Weights of a small multi-label image tagger: 2.04M parameters, batches of 128.
Rows from block 4, named by matrix and row number. Each number is 500 + 40 x the weight over the matrix's rms, rounded and kept within 0 to 999. All counts start at 0. Numbers have three digits each.
# fc2: squeeze-excite expand (model.blocks.4.se.fc2.weight, 384x24), inputs 0-23
fc2.0:496462520511481511510489503515502527469504509499478472511501507487488487
fc2.1:508537482535492483505490500489528484502508493487505499486509498508468489
fc2.2:525504505527501510511507485490495627594482508500498486494493521525479495
fc2.3:501440528520502499490504491518494544495538495478499495501474508499536510
fc2.4:469632511502500515503497465476500721510505499511491499509496502501510500
fc2.5:533211469481492541474506520473527484489502471493498496560503507502579519
fc2.6:494493501488495513522478506508498517507499490499511484489489513490474513
fc2.7:481622486496495460489509479481536655493495511522489491554518491481520485
fc2.8:486514500506490496503506506505501477520511493488496498512500500515502490
fc2.9:508643506496504555489529486442453633740485475495491470427468430519688560
fc2.10:533565490532485496508487482513484400538461513475494502473501506490503494
fc2.11:516533495506496506483504495496491487517519486503514475500494514515493514
fc2.12:545460503505506495526511506498517427539486496500494513525482484489453504
fc2.13:507478514498498501504478523506513527519492530528495504469506499501469500
fc2.14:502490514509508486508489497501512432486488503507493506525518466495525505
fc2.15:502535508491488504505480503505511392508484501480503486516502511498506514
fc2.16:502520502498521500510510491486508405457478515494481530456486496477475482
fc2.17:496424520457486500516484495508506586492513526492498501435505528512487490
fc2.18:522608481477516519505515526502489629519509510483476495477499527488506504
fc2.19:497587501532491487479501465465493287455490476479548510521506487505571500
fc2.20:488456525476509456494517439490481474515494497505479481497495501495490497
fc2.21:440506496487500502502474511491492562494467511487485489473523490504451484
fc2.22:538455501504500492475503518515496546482502490513507491452497517497508485
fc2.23:494475480511536508519492489506504433449508486485493486532487487500510521
fc2.24:508549494519505503512507509503508470480493499512505507514490513488506492
fc2.25:471456515459523499488505473509479524571509521504476467498497496492507521
fc2.26:526626506509512521491490495501487536460517503492500510486468507510513500
fc2.27:477525484543495495494494513474498681511504469487495504517471485487508491
fc2.28:482426484500522513491491499544491622514492480504501514495527510498523511
fc2.279:499508492492503545513506516517489539486498465515475501511505483508478493
fc2.280:536508521513491509483496495486485746518490525523499493527487514493516522
fc2.281:542339475504506440505499483487516598518510481506513506545493506483598476
fc2.282:497327507479494514505510526529497425520551505514499492472501498510543490
fc2.283:531624490561494513489513506536528384484462523527501462460465513483563499
fc2.284:529572474478486529497491496476499492522492492503503492454501490498557526
fc2.285:514470505491503508505486484498492427498502501514499530516519527508497514
fc2.286:478526507488493507508518509510506272498492500526509506509504498476489509
fc2.287:523474525499477488488509492500477586486484501490497508502514483525522491
fc2.288:501509513488482510498498504482495592523514486508485516514494501503571518
fc2.289:492426487485536502510505490503512522480507497490526511522500506496504513
fc2.290:488576525545507520514521518512495404464513521498512512506513500469583495
fc2.291:488403499513511492499488507488505489443514485491490481525501534504503516
fc2.292:506464502508519518504522504524491604461521526490497503516485499489496504
fc2.293:535393496497506492513467485474480762423496495505500518483539553498497488
fc2.294:491512475509510506495507478502524561513509513536489484534497472499507526
fc2.295:488484478485480506512499495509487546487502521483501496500493469497493507
fc2.296:527511531519499488515511495511500531472511483512478496514498510508478472
fc2.297:512455484490492473511492511501511522496512496481494505525506494530496492
fc2.298:471551517526503546507471486481527543429465512478510499510517481505495480
fc2.299:485410528523502496530494496490507551434480522520474499508499482501457504
fc2.300:463608510455519469496506514538504457453524517530507505516527491508520513
fc2.301:479463446561492515499489459507513560562470469539500523488473525491368543
fc2.302:488748433471519514521496487462450321652469564532501553567477511482301545
fc2.303:496561500499503525502515504471478577506453504483497499504450509481461510
fc2.304:487217565522520519493519485421490582572506552503490523484515482512390508
fc2.305:487513494514497516497507510475510497516474490507493478520471492478500483
fc2.306:513635457485506506524495539524516692472537509511520510454510479517401452
fc2.307:460297520407502462512496467525492339428502409511481510549487482512553464
fc2.308:552364473496516508488489524501508447532511489483494543505503530509440504
fc2.309:468361476508489516461509473428497530394494493503514501507493463487428448
fc2.310:522370473496510513510472503471517296719524528502497499502522517496455501
fc2.311:503536482492489482504497485474497445516502486482514499509485494515501516
fc2.312:511577510492498514510493464486525468547503532505496488516511511507513504
fc2.313:512461501505510501508492491508529516494514496499529500482511492501481485
fc2.314:421349444513486529503497480486456528525458484490509499475470485519523502
fc2.315:508590533501500506486516506510510425472492496517485475514482482523479480
fc2.316:467408515517500515505492495493528466497490476482494510471503466507373508
fc2.317:496441470496513492491507492493508496497502478509503521466505484495482492
fc2.318:492569514509491484498518515505498478471491477494484480490493494527522521
fc2.319:487541503517506508486494516499484526544507497494493491503486483495480505
fc2.320:522533473520490532498491496503490477471481516504506486467502503495476502
fc2.321:487059474492516520483480422537453559504490534498490501498568514507500473
fc2.322:489553509508507500515476488495477547538488513490491501505512539495510505
fc2.323:501474519487518529501494485509482575549526502495497503474488474479475500
fc2.324:505475501522503486510511515502488534510492494490498501515502502502528504
fc2.325:507852486570498495491494463499515443474537509507485480527503503507583542
fc2.326:493492482508494510521515477496520487505516498521482514477529481507503501
fc2.327:505609496510505501496513487525495622510511502504498480501502533486529505
fc2.328:502599506489513479480493500474505580514510481500511529494515545474536489
fc2.329:499358505479515509503495478516500506401503487480495505581504501516511460
fc2.330:526583476504487467504505492512510503442479499490485512489504499494521499
fc2.331:490458511505500482484517472500500538483489505503513482474491489515495478
fc2.332:511457497508522496506487507513495476508481508503497512502521486493482483
fc2.333:508607506523507486505499471496521469522503490496484501508499496507529483
fc2.334:482271505521502482477489496519488652575512468519468476439496493489494477
fc2.335:482442511516513512486500502517490512474498479484491501484518485499452489
fc2.336:488493470521486535499495541513502463486494503506511484483516495511528515
fc2.337:480368468504524490500515494481487698592513475551516536483491517502551482
fc2.338:505383499497485520499490498462494498483486524497486486504503475495514500
fc2.339:478549493467475486510511505511511550538518532505523514496490512484564507
fc2.340:521500509495523518481511511498491536491531488477512508500511513504500511
fc2.341:503217495464503508503507474499490521509493505505498444513508506504449516
fc2.342:510645521529503484516507492459494507480503520496474506421498480531492523
fc2.343:504552508516512493526500500494502440534511510515476496508506503511493509
fc2.344:497845498463506513501505478485492343513486514505492487534509507509528515
fc2.345:485425499504502474510506492506513572515474489509498530507527478501484503
fc2.346:495466506494494520490493490489517504508493506508477496502499491521471506
fc2.347:490494483490495490489503515503491547452485488480496503478500493489445485
fc2.348:479666486528490442490461470516475233504487458477505475504435480524506513
fc2.349:507513522485502500508472475494531441506507513513470528517465517497544489
fc2.350:455555488517478484479501494498514343516510473498494491539500514497367503
fc2.351:467308491461511535490534494511508397529544515486494501475499484500444502
fc2.352:506431500529476484504496513480491576482511468541525480490500503495528489
fc2.353:505256517483483487497479514552536528409520502486481478498502504495519531
fc2.354:496648517506503478498510430490522265697489453518492479482477485485338498
fc2.355:506525483500512507484487499489493548495509524497508498507493501505497489
fc2.356:531499480495496504510521526499493406472484523480489509530514513505485491
fc2.357:546564505483486504509495547488515575529521466500446513502552510513544524
fc2.358:551340464509487551509529496491500591521528502500505527532506536491533558
fc2.359:465461495469534509478509478513491533463486505486504492530500495519560531
fc2.360:501549489491498533503498489501487501522495523497484498500482511487537482
fc2.361:511574536511510534521494507509505491503518490497512498504500529517547490
fc2.362:497361476489498490481501521496484786490474511501506511507497486504481506
fc2.363:491464489501510521505490474485507410488501494513507502501480520516479524
fc2.364:501308535524522530499506525496496467464479466497512511580509498493545501
fc2.365:462523486487485524480477520506477383460501493453490476481510478497530507
fc2.366:489624521464508506509516499465490550486513503478492511480512499512480519
fc2.367:483337497505493502488492511505500657537500484501487513531512484495575504
fc2.368:483458488508532506507509521498505483493501503511494499510500491516498484
fc2.369:484502498502486492489492490506509515509468506484503485506498517488503529
fc2.370:478560503501508519508507486498517572473506501490526504475507509518444503
fc2.371:478458508497495491513519500487485415505490496479487501507486517499539477
fc2.372:505383511492500460497491525504552418420517493528479495471498516506477515
fc2.373:510380514500483508495499513491480516504489481503489495507474504513480494
fc2.374:481453547521486486518504473513497409451508511484503517478474495493612501
fc2.375:533224524461544402476510563512501364490493510510475454490514489485398515
fc2.376:494437504493486536502495506512488510500502493515510526503486492499510512
fc2.377:500527502513474490499486508536532519509492499513508492502478489484489495
fc2.378:513559512493512518504499486475499524535478502510494524521513519521447498
fc2.379:491462512508492517498524489501490465506488491499503485494515508503488508
fc2.380:458598501547514492494490464492480582517504491523488491476477489509515516
fc2.381:491672473480488514516485490523488166432499505496496505549477527518533490
fc2.382:486489503487525501512511481468500461485487515496514492537509501511474501
fc2.383:486510500471476471515501494505487474536516490511490493548495493492485477