{"model": "multi-label image tagger", "dataset": "photos of plants and fungi (iNaturalist)", "train_examples": 45211, "image_size": 32, "crop_scale_min": 0.5, "horizontal_flip": true, "color_jitter": 0.2, "arch": "coatnet", "norm": "layernorm", "norm_position": "pre", "hidden_act": "swiglu", "mlp_ratio": 2, "head_dim": 16, "fused_qkv": true, "qk_norm": true, "parallel_block": false, "inner_norm": false, "drop_path": 0.05, "patch_size": [2, 2], "depths": [2, 4, 4], "widths": [48, 96, 192], "num_labels": 68, "init": "orthogonal", "residual_init": "none", "optimizer": "muon", "muon_scale": "match_rms_adamw", "learning_rate": 0.0045, "momentum": 0.9, "nesterov": true, "orthogonalizer": "newton_schulz_5", "adamw_lr_other_params": 0.0011, "max_grad_norm": 5.0, "max_steps": 11700, "batch_size": 128, "epochs": 33.1, "lr_schedule": "cosine", "final_lr_fraction": 0, "warmup_steps": 230, "weight_decay": 0.06, "adamw_weight_decay_other_params": 0}
Rows from block 4 of a small multi-label image tagger, named by matrix and row number. Rows with one number belong to one channel. Each number is 500 + 50 x the weight over its row's rms, rounded and kept within 0 to 999. All counts start at 0. Numbers have three digits each.
After each channel's rows are labels from the 100 images, of 14976, where the channel reaches its highest value: "strongest on" is what is common among them. Only what is clearly more common there than usual is listed. The data: photos of plants and fungi (iNaturalist).
# convs0: expand pointwise conv (model.blocks.4.convs.0.weight, 384x96x1x1), inputs 64-95
# convs2: project pointwise conv (model.blocks.4.convs.2.weight, 96x384x1x1, transposed), outputs 64-95

convs0.189:440510423525510481583403518536466439462460496552573489494509474552511519507529571404547412463564
convs2.189:360530492494457501546467448433404455484422505517566532466538542501596604558527538463535503456577
strongest on: order Caryophyllales; family: Cactaceae; text has "cactus"

convs0.41:407487479501494495545491578558585484525499473430545528560590398559427449411505565485445489486545
convs2.41:424460558499532573524581554457469407489486536464473461502475472524582485603556577534580413496535
strongest on: order Caryophyllales; family: Cactaceae; text has "cactus"

convs0.327:511565524489419486446511492533530569453477468471521426455465393546443367480500577568513562428490
convs2.327:443527576497463525485536472504467550480524508473550521494507417518434511363473485547470583438511
strongest on: order Asparagales; family: Asparagaceae; text has "yucca"

convs0.152:470448553443530460515549495455475472491524525504526473466506403500551387466410573446393502556415
convs2.152:388482521467416485529595529479497498439544537466515522434367445487518477548442422442534499557515
strongest on: class Liliopsida

convs0.192:552401460498557506506511521502469485456549524513478517424428615475505537532436540507498476426545
convs2.192:525450481461552543573594441459548493483506589559483505511510549498556456522388560410530560509510
strongest on: order Asterales; family: Asteraceae

convs0.208:456494435462497479474517519479466613488476369510496482463511555433509510496476471434568420497496
convs2.208:580500522506515512512477589479431504561459498533487618488530401550483460477571507513492492537451
strongest on: order Asterales; family: Asteraceae

convs0.326:536495429460485446492548550538553576545521488439483467425558517504520509543437458513538491538425
convs2.326:495505505406561426517457544506547458492494488582556462539508567540497608458527485462523539501451
strongest on: order Lamiales

convs0.201:445506471577564509593529589431468519405499494500465502530428509462523545524609552536573522577577
convs2.201:441533376551529446616493454472504538475454407506443523558466380439523497532522477479637570487563
strongest on: order Caryophyllales; family: Cactaceae

convs0.150:531466510522486455455534440470515518570571478544551478524467551486504485497443512458526550448543
convs2.150:495418530491531455518424469514495482551468465496524548566413561471497454517552644544472511418598
strongest on: class Liliopsida

convs0.240:424481435519529536517406482541545467395509502539432491468490510467527538481570505524460537468506
convs2.240:466559505448424441472532449576430491503497518440394555428560543492502553524564530499463503414515
strongest on: order Caryophyllales

convs0.256:459541510565481472392516453483458457374472559471541519423493513436515520501531369406536556430475
convs2.256:511459575510492489459510549524451504475532540549478549580547595565433503502509494384459544493452
strongest on: kingdom Fungi; phylum Basidiomycota; class Agaricomycetes

convs0.172:512441518435400512415491494455476519548521488600550478480480514529510396444461507452503564477489
convs2.172:509396495507543563554476467424425418560409607490535497485547438576524430506586481436449479450536
strongest on: class Liliopsida

convs0.213:394426556478546544489560551545497518434440468465400522539542489417517588522469449501458525515580
convs2.213:447498621497372407483540499450492511579528416531522505494560465526509436434490462537493426500566
strongest on: order Asterales; family: Asteraceae

convs0.176:459461540558553513419464529507495531522545475546360479543523481475525526590436485530462415505561
convs2.176:549429534445520481392500520514503481420491518412497449458576542475507462569485510428556513588544
strongest on: order Asterales; family: Asteraceae

convs0.5:577491410425542487525557544473504503475615504548531497481535462417496522422592536504486532503496
convs2.5:546388436544522530605454583548381503496482553417483476483522467494495485516531524494464424489491
strongest on: class Liliopsida

convs0.357:484419443459562526568501466477500418471465558419588501438415497545489521539428569564606534504454
convs2.357:457524434518520605506475497564514436532521532431488497405464548445468533473447573487522611483552
strongest on: order Fabales; family: Fabaceae

convs0.364:474396623517475542470496536464550415501516527561451484479424565434444515412446438482517514451492
convs2.364:513455513458481554462514586479395515515542476506543491498454448430501483518508434420396536461413
strongest on: class Liliopsida

convs0.248:445462423555513454467528424563528523471483500517446473513536560492536512510510501476542540565498
convs2.248:501435445571431540488454553521605377495490441466440530560505538542487416500486484493483534529416
strongest on: order Asterales; family: Asteraceae

convs0.325:432580501502522456576488509561499393519573561506514486492512552478524556489430565548540571470503
convs2.325:466446480503594511561527565542475387480510570466544467541486585434479564435529438427562521445434
strongest on: order Caryophyllales; family: Cactaceae; family: Asparagaceae

convs0.314:494467448521556488520490522489511438425534472499486507446444630463407559546503488551425428470499
convs2.314:457505477317502434515523436493523438516524535475595550546574443489529457505425557424510462519556
strongest on: order Asterales; family: Asteraceae

convs0.253:499552552463590538472539535516523548473349480538459467495449567499541471516496623582437542474496
convs2.253:448421563478537525458489432604499496508368463490494424446456548481496425469431555494418516472498
strongest on: class Liliopsida

convs0.163:537494491488446474325545585495516587436530442523537475554468483499491506526523432605452540460483
convs2.163:528476512614506458399468524565563539424494591501475541505454432453490532512434525550459564497477
strongest on: kingdom Fungi; phylum Basidiomycota; class Agaricomycetes

convs0.283:420545458522469454573435360518471464525511503446474497427524475524414537495450420550421524403510
convs2.283:493508434545567504536394487558518488504491561443501501570541522484439400558488473447491455446429
strongest on: class Liliopsida

convs0.129:509480601491519508474525571520574488408553462554538541529445420513493415476434550512324466425466
convs2.129:405391511477512497486545547474474516529564508454432465428543421522568461470449494497449568397504
strongest on: class Liliopsida

convs0.237:479448546562537424476539482462507537522505545531514557413513554516429598435497582465548552541564
convs2.237:415512512517457518378584518432536539531520441470481465520584487436494553568476512392588509458540
strongest on: order Asterales; family: Asteraceae

convs0.304:557479489489434482514482546524581482469497457572523495525444477506468525450463579480375576574576
convs2.304:432458589506469469516620523439438488510516540420418506348566481435463466422443494409521548516525
strongest on: class Liliopsida

convs0.218:427424496518557465478511543521465439499536498498474556497423527524480556488481414499448396483475
convs2.218:526480591437492525390512478484524487511573454459562505462586449535461474439482513404558444506486
strongest on: order Asterales; family: Asteraceae

convs0.310:523504527439498480512594353501619556522521479580521504465502599539537513564393449466472504555483
convs2.310:543516501423481522494524493536606390511485524531478484489542568495577440428549500423450523509631
strongest on: order Asterales; family: Asteraceae

convs0.290:379458605526504468463461435392594463580532410546429469497387523474492541570471460505485470546460
convs2.290:471405528479467599466509454538487426525416450434477498475563528554547477589491528463453491567626
strongest on: order Asterales; family: Asteraceae

convs0.278:535471482580519505620631476431524514410516587539511427470476505537453449455514485459544458437530
convs2.278:463457594535470448535529518456519491559506469466589531542570423566440529505535474428482550449537
strongest on: class Liliopsida

convs0.43:494575493569458429494531562452580499477507524553527488454445561424494521544529458516416373510573
convs2.43:542521545536460572480500526407553555532458454509548464580573496484522446561463484460526508603534
strongest on: order Asterales; family: Asteraceae

convs0.52:543556529519455591509502542506522551515503431494548569488542488456499540380493389544521565463454
convs2.52:460559504436548538448489534536466557497502496438402564491516515459510505455568489414586514431494
strongest on: class Liliopsida

convs0.205:471532419494544527501472457477574512460567453530423484455411510552510437548441507476470550546455
convs2.205:535477442439552559468477494468499476480536591505350488498489460485456498544519465515529545601464
strongest on: class Polypodiopsida; order Polypodiales

convs0.102:411441508553505522464466436519435522531448446491463558481428470545499459455542518504513535388512
convs2.102:435433451544537556524465457546519555535446480527593577543443427492470404502472513470506499460452
strongest on: order Asterales; family: Asteraceae

convs0.220:549474492587551463566559511446478458510550482520448488512531489435535391386457386580497584551460
convs2.220:506496493488507523535508495368553512510559492536543506556499403423478467517561486450452568586523
strongest on: order Asterales; family: Asteraceae

convs0.90:413439432523383587465558484545455491483511551376530455475512483536566609524457401538591461490506
convs2.90:479397472476507606501515474576487510435553503439515491525582561565521508481427416493601533483432
strongest on: order Lamiales