config.yaml
train_examples: 45211
head_dim: 16
widths: [48, 96, 192]
Rows from block 2 of a small multi-label image tagger, named by matrix and row number. Rows with one number belong to one channel. Each number is 128 + 32 x the weight over its row's rms, rounded and kept within 0 to 255. All counts start at 0. Numbers have three digits each.
Before each channel's rows are labels from the 100 images, of 14976, where the channel reaches its highest value: "strongest on" is what is common among them. Only what is clearly more common there than usual is listed. The data: photos of plants and fungi (iNaturalist).
# convs0: expand pointwise conv (model.blocks.2.convs.0.weight, 384x96x1x1), inputs 0-95
# convs1: depthwise 3x3 conv (model.blocks.2.convs.1.weight, 384x1x3x3, trained with AdamW), a 3x3 kernel
# convs2: project pointwise conv (model.blocks.2.convs.2.weight, 96x384x1x1, transposed), outputs 0-95

strongest on: class Liliopsida
convs0.171:129162106107096150204117168095076128129147117171138105092176191114129110136166143155145155169112104089052125162136122129096158098152071120067123131117184114160100165135159092118160127182156080191161087089143130123123073119136111103198131138154102096135149150098163163130191116111088147152
convs1.171:120093069126102084129089109
convs2.171:108113149125164088112165152169195102122059100132091138089111117135121116118093134110138111176069178126095119131093107092154195143179198094133127113114121158130176127134153115142094120145111112140139077123167100089080070126070081159164093170092152040109166129107168138104112120084124111148

strongest on: order Asterales; family: Asteraceae
convs0.380:083141176129124141102146124140102146104151133122146096138145128179110141103123079156122164114081174193192122154126156121098083133100145149105128139181122102152097133066094091160109164162069093168155140056128141110137114174145127169190143146135155133051105111173134155045071106154090154135
convs1.380:124136088126068178099125152
convs2.380:154141163155119069141134101076145148144139098140160122133088136155135212112138164110040169166128114171116119093168092104079138145168115177168143111110100203123123109129161095127100155163109124045141106134090097094130137159126123137127138187127148153105115052159130155070180112099110106166

strongest on: class Liliopsida
convs0.104:187155111167144152119114183159165144116147132188082158133033125140181143168135103087115123154136120175220141135138161150110136103124155133173151170113093132113095135142124109130090196074123101129094131121119145175113152151081136135220095133092123170091174145124117119110184119121090108132
convs1.104:098143143116115177068140165
convs2.104:126108139096161109130107110115095074127093131109153095162086145145099062113184120145131103072172123139149105174105077162126112131167152137092198123124076153081144189132115164131137137107146160134154163141164126166149108098127071172089186121134114135137195179131118100196053125184130164113

strongest on: order Caryophyllales
convs0.159:079161083148085153151144138123123113151169139162135062115190129122161111160183099132109119099165135164105158143088139129161070168115139131102137107099129149064139141093164200181130134170081130183132074144113129159127175156128075130085156122094085137093180155120081152083149085059136130133
convs1.159:096089105143189147113138089
convs2.159:122152080157115164106131139185187132087133133143103125093105126125127150120093169109145060105143032113128090158089188103076159075162111157155127126119089137108111092097146153069145098100092131084177156145178113112075095176115114163091109083160092173136159096075103120173130122121132105118

strongest on: class: Liliopsida; order Asparagales; family: Asparagaceae
convs0.256:111139095131104141144118119138131173130094177132059094155126151155081182114133137087115125097157087077171133112150097110084172102135132179124140154130100079109116144103105109096115109114137142147047097123083161174085144169096125144150118207140182027130136171145119128142127177152107074080
convs1.256:093139147105191146085121100
convs2.256:115118129121092188085155105086151111100149125152152110125143151114091092142112131145148127093091111054165154077121154116131126116183113066127109182181089091129117140153150198136121169118078120134100119130077141137183158127115152157109165124155065178175194075113167097111087059112148100152

strongest on: class Liliopsida
convs0.222:196137139160166160135103147114114126131138141121108089144110159142109184161150162119139086129118133077114148172152174116145140122141151107160080216128169158131060174089139077099160158089111108140144168168123103147122102083167132148077148159169194126160136130124121142171102179206146057127
convs1.222:150187156131102082099120100
convs2.222:139081093111109134150066112146164083047112107188119104157115123123157138066152121146150129119099155118097096150176108179111088182154163136122162155154074072145075116101104098125103092106084118097113163145153109135155141150134150148152160066081125135187063120097088137144109125161192087158

strongest on: order Asterales; family: Asteraceae
convs0.289:083135183127123191179149192140153101089119120146122094174071064124140154100141146124128120145155076090151150166164092115148108168141153134145121123135120162103130067165149093097043101077154118164114129124111143162153162123155148102139111160044133139112158107094137096145142210075109109158
convs1.289:086073134152160091148132098
convs2.289:120073169100117102086106121084128144125111088129136128137105151168122108115133147173100097122150104202066181106126191127110200153169134112169167087096172180098108138113090143080150145136156110104101128183061093095096103121157103135089110192135116134114097101156122132107071098105081184151

strongest on: order Asterales; family: Asteraceae
convs0.352:136156116144113130135152110108210059117140180115144086139064123114177119079107091122114139092093093122052090174138156157189085119172137153153134127118130119145081129094143127128114156127158150167072146150169117068118141130056100082157116193117157170143162140120118175098097181142147142149
convs1.352:100124109096147122120193176
convs2.352:110090148103143098120152101011101139135123184134094142098163146064180117165152103142160126109084177136078127162158075132210126163168170127167112138103101178146113152163143184087153185161106130130151135081152115077146141111160101114116147154122101142170123128145101115122090089114115102145

strongest on: order Asterales; family: Asteraceae
convs0.119:129080159185144099142159152079125128099127111061147104112131074094115093146144118091135149156133074159152102138166123085147111091084158176153120112194148166163125095117244163145106121113147154173114183123164106163129167134132131125089091130122129085146146127166190159100091155075094143123
convs1.119:169191144096127159125092124
convs2.119:098117134174072189129153079121158173101124098146083134126057129121148143094146124158146140178144089132161080193121110138141116088137104148167088157146160179122144138129162083152158160099101179095132168144081128158118093139150182101191121072149085065135185105119122087106149157173164146134

strongest on: kingdom Fungi
convs0.260:175107108111138093088147111117103102139091105126121085174091128147085172169119141166130098104129124134103113121122138135189164098179156110179195068145118091141122066071124097103117125131148067102110148161111111154106170134100160174171078105096126110115132122200189161126145100032115120128
convs1.260:170118159183157099138115090
convs2.260:122139108168103045156144075130119135145132145211141164180135123112132116153111152075121123157163145097103061102115090115109084102105164151102118143179163149126113093137160159124059102179102132127123178044139142067103138189111120132138100148102140068125103106154133137137131168105114054104

strongest on: order Lamiales
convs0.173:111123177113071096098154242139188154124127089130128120120140148092120144115109115115090109135125147135100133140150133095154110113165124103153104134110185115094051127097099128106154176174165156057148118151139161119112116132085080132163124081141101151095105141115159028074089170141151155105
convs1.173:093098176122093167136120171
convs2.173:126110114179144118122117124106124148174149168119159075142139149138067109175092074122072141149104140153159064145174126188133101114149171116167094122123146131093157096123115158102089142123074090184174169125216089047144138116113149163109111115145096122103115122183163064113123101136141181112

strongest on: class Liliopsida
convs0.255:116133088124150155162085153148130095152141092202094104155105157114118097179152085186115113145112193115131130155138168125113163097157148099088138187082069101084116159077087098108199105134125125114184055155163131142109088082140116167176152086116154121133119122124105126144117128107171123052
convs1.255:103140111109082113178169162
convs2.255:151143113085128122030159142183169138093153160109054094173131140178178094162134100083082096179082117097139139167140180086148122125157129130134117106135102119144076123132111127125153139097122120091131148120176116147157104114164139057149176070114166121091091147109158091149102168185144085124

strongest on: kingdom Fungi
convs0.371:092180119119139172135149068109207163091123081164116094084067154102175114138147116137164116079117110121119142117116165104143118144139149109138150091088194093093068102147091117112148184142164023166122114125147068140130141170175151083126095160130118097073133129152131135108135114087144120100
convs1.371:112130129115088120206152106
convs2.371:084107055145150125086071147082152123109132127119128086132103122052160126089132121190105096144125126156109157174115102109111094079124124110079136142083121128114146127104131207110157108078103148136086181133127105088112157131126142141165178199096101134113149110128144102059108154080081175060

strongest on: class Liliopsida
convs0.0:135151106185094150139078145131170124135109141116099124125130121171098110139081161116114104180131158097122099080192083136079121163141072147168148151090168154091104092136095123143109111099188147177135116120172121140144134162077078110133136134107129130170076179098106104104115068137164009122
convs1.0:107139168084147169074134139
convs2.0:084178110153170156164053131154095069127106143126090148150125145124075066130149144184169118089098194131117104131100106160166064114101080141071149125124097153158181142117128152105116136163104144134166061149146163186146125136145146115082153126055101151106145100137137133103102102137164105191

strongest on: class Liliopsida
convs0.61:108143133079173082134106117115096189176105084093153114121176109166162064135098133102066100171142138100156072101153137144126099138184126117116139131137112053119128104152144122162046155151131087149126086160149117089148160140143152087162150170119196134115063112116092166075125097165135099101
convs1.61:107127170100091172086109156
convs2.61:083162106186150134125071189168130074079133108120158134189103121141114118180151143154177156119114143107049126120191091145101110070102090140084128081185145155182151132163117147100124111146108151119087092086148162127110083158122131104124154136096087107103051143128139146114127118092105103189

strongest on: order Asterales; family: Asteraceae
convs0.55:130198124152105151123114132064144161166126117197124098089081156147124143133125106134100118115124106165078219173089089154126077148128124180165108183082163071145102094147156102188099124120198123102116104133160138057139112125097136114103149136110191138159128130138111116103098098114078172128
convs1.55:099119098102126125136160203
convs2.55:046100148132088131156080149083136120113141124133141140117113095146137106170173114133174108086139147090108135124163120073145117125117133191150114159149130136131164072128129141157085069092096053196132089036183155140151113109134098152161155104132125151186112136155139074160189122082148121156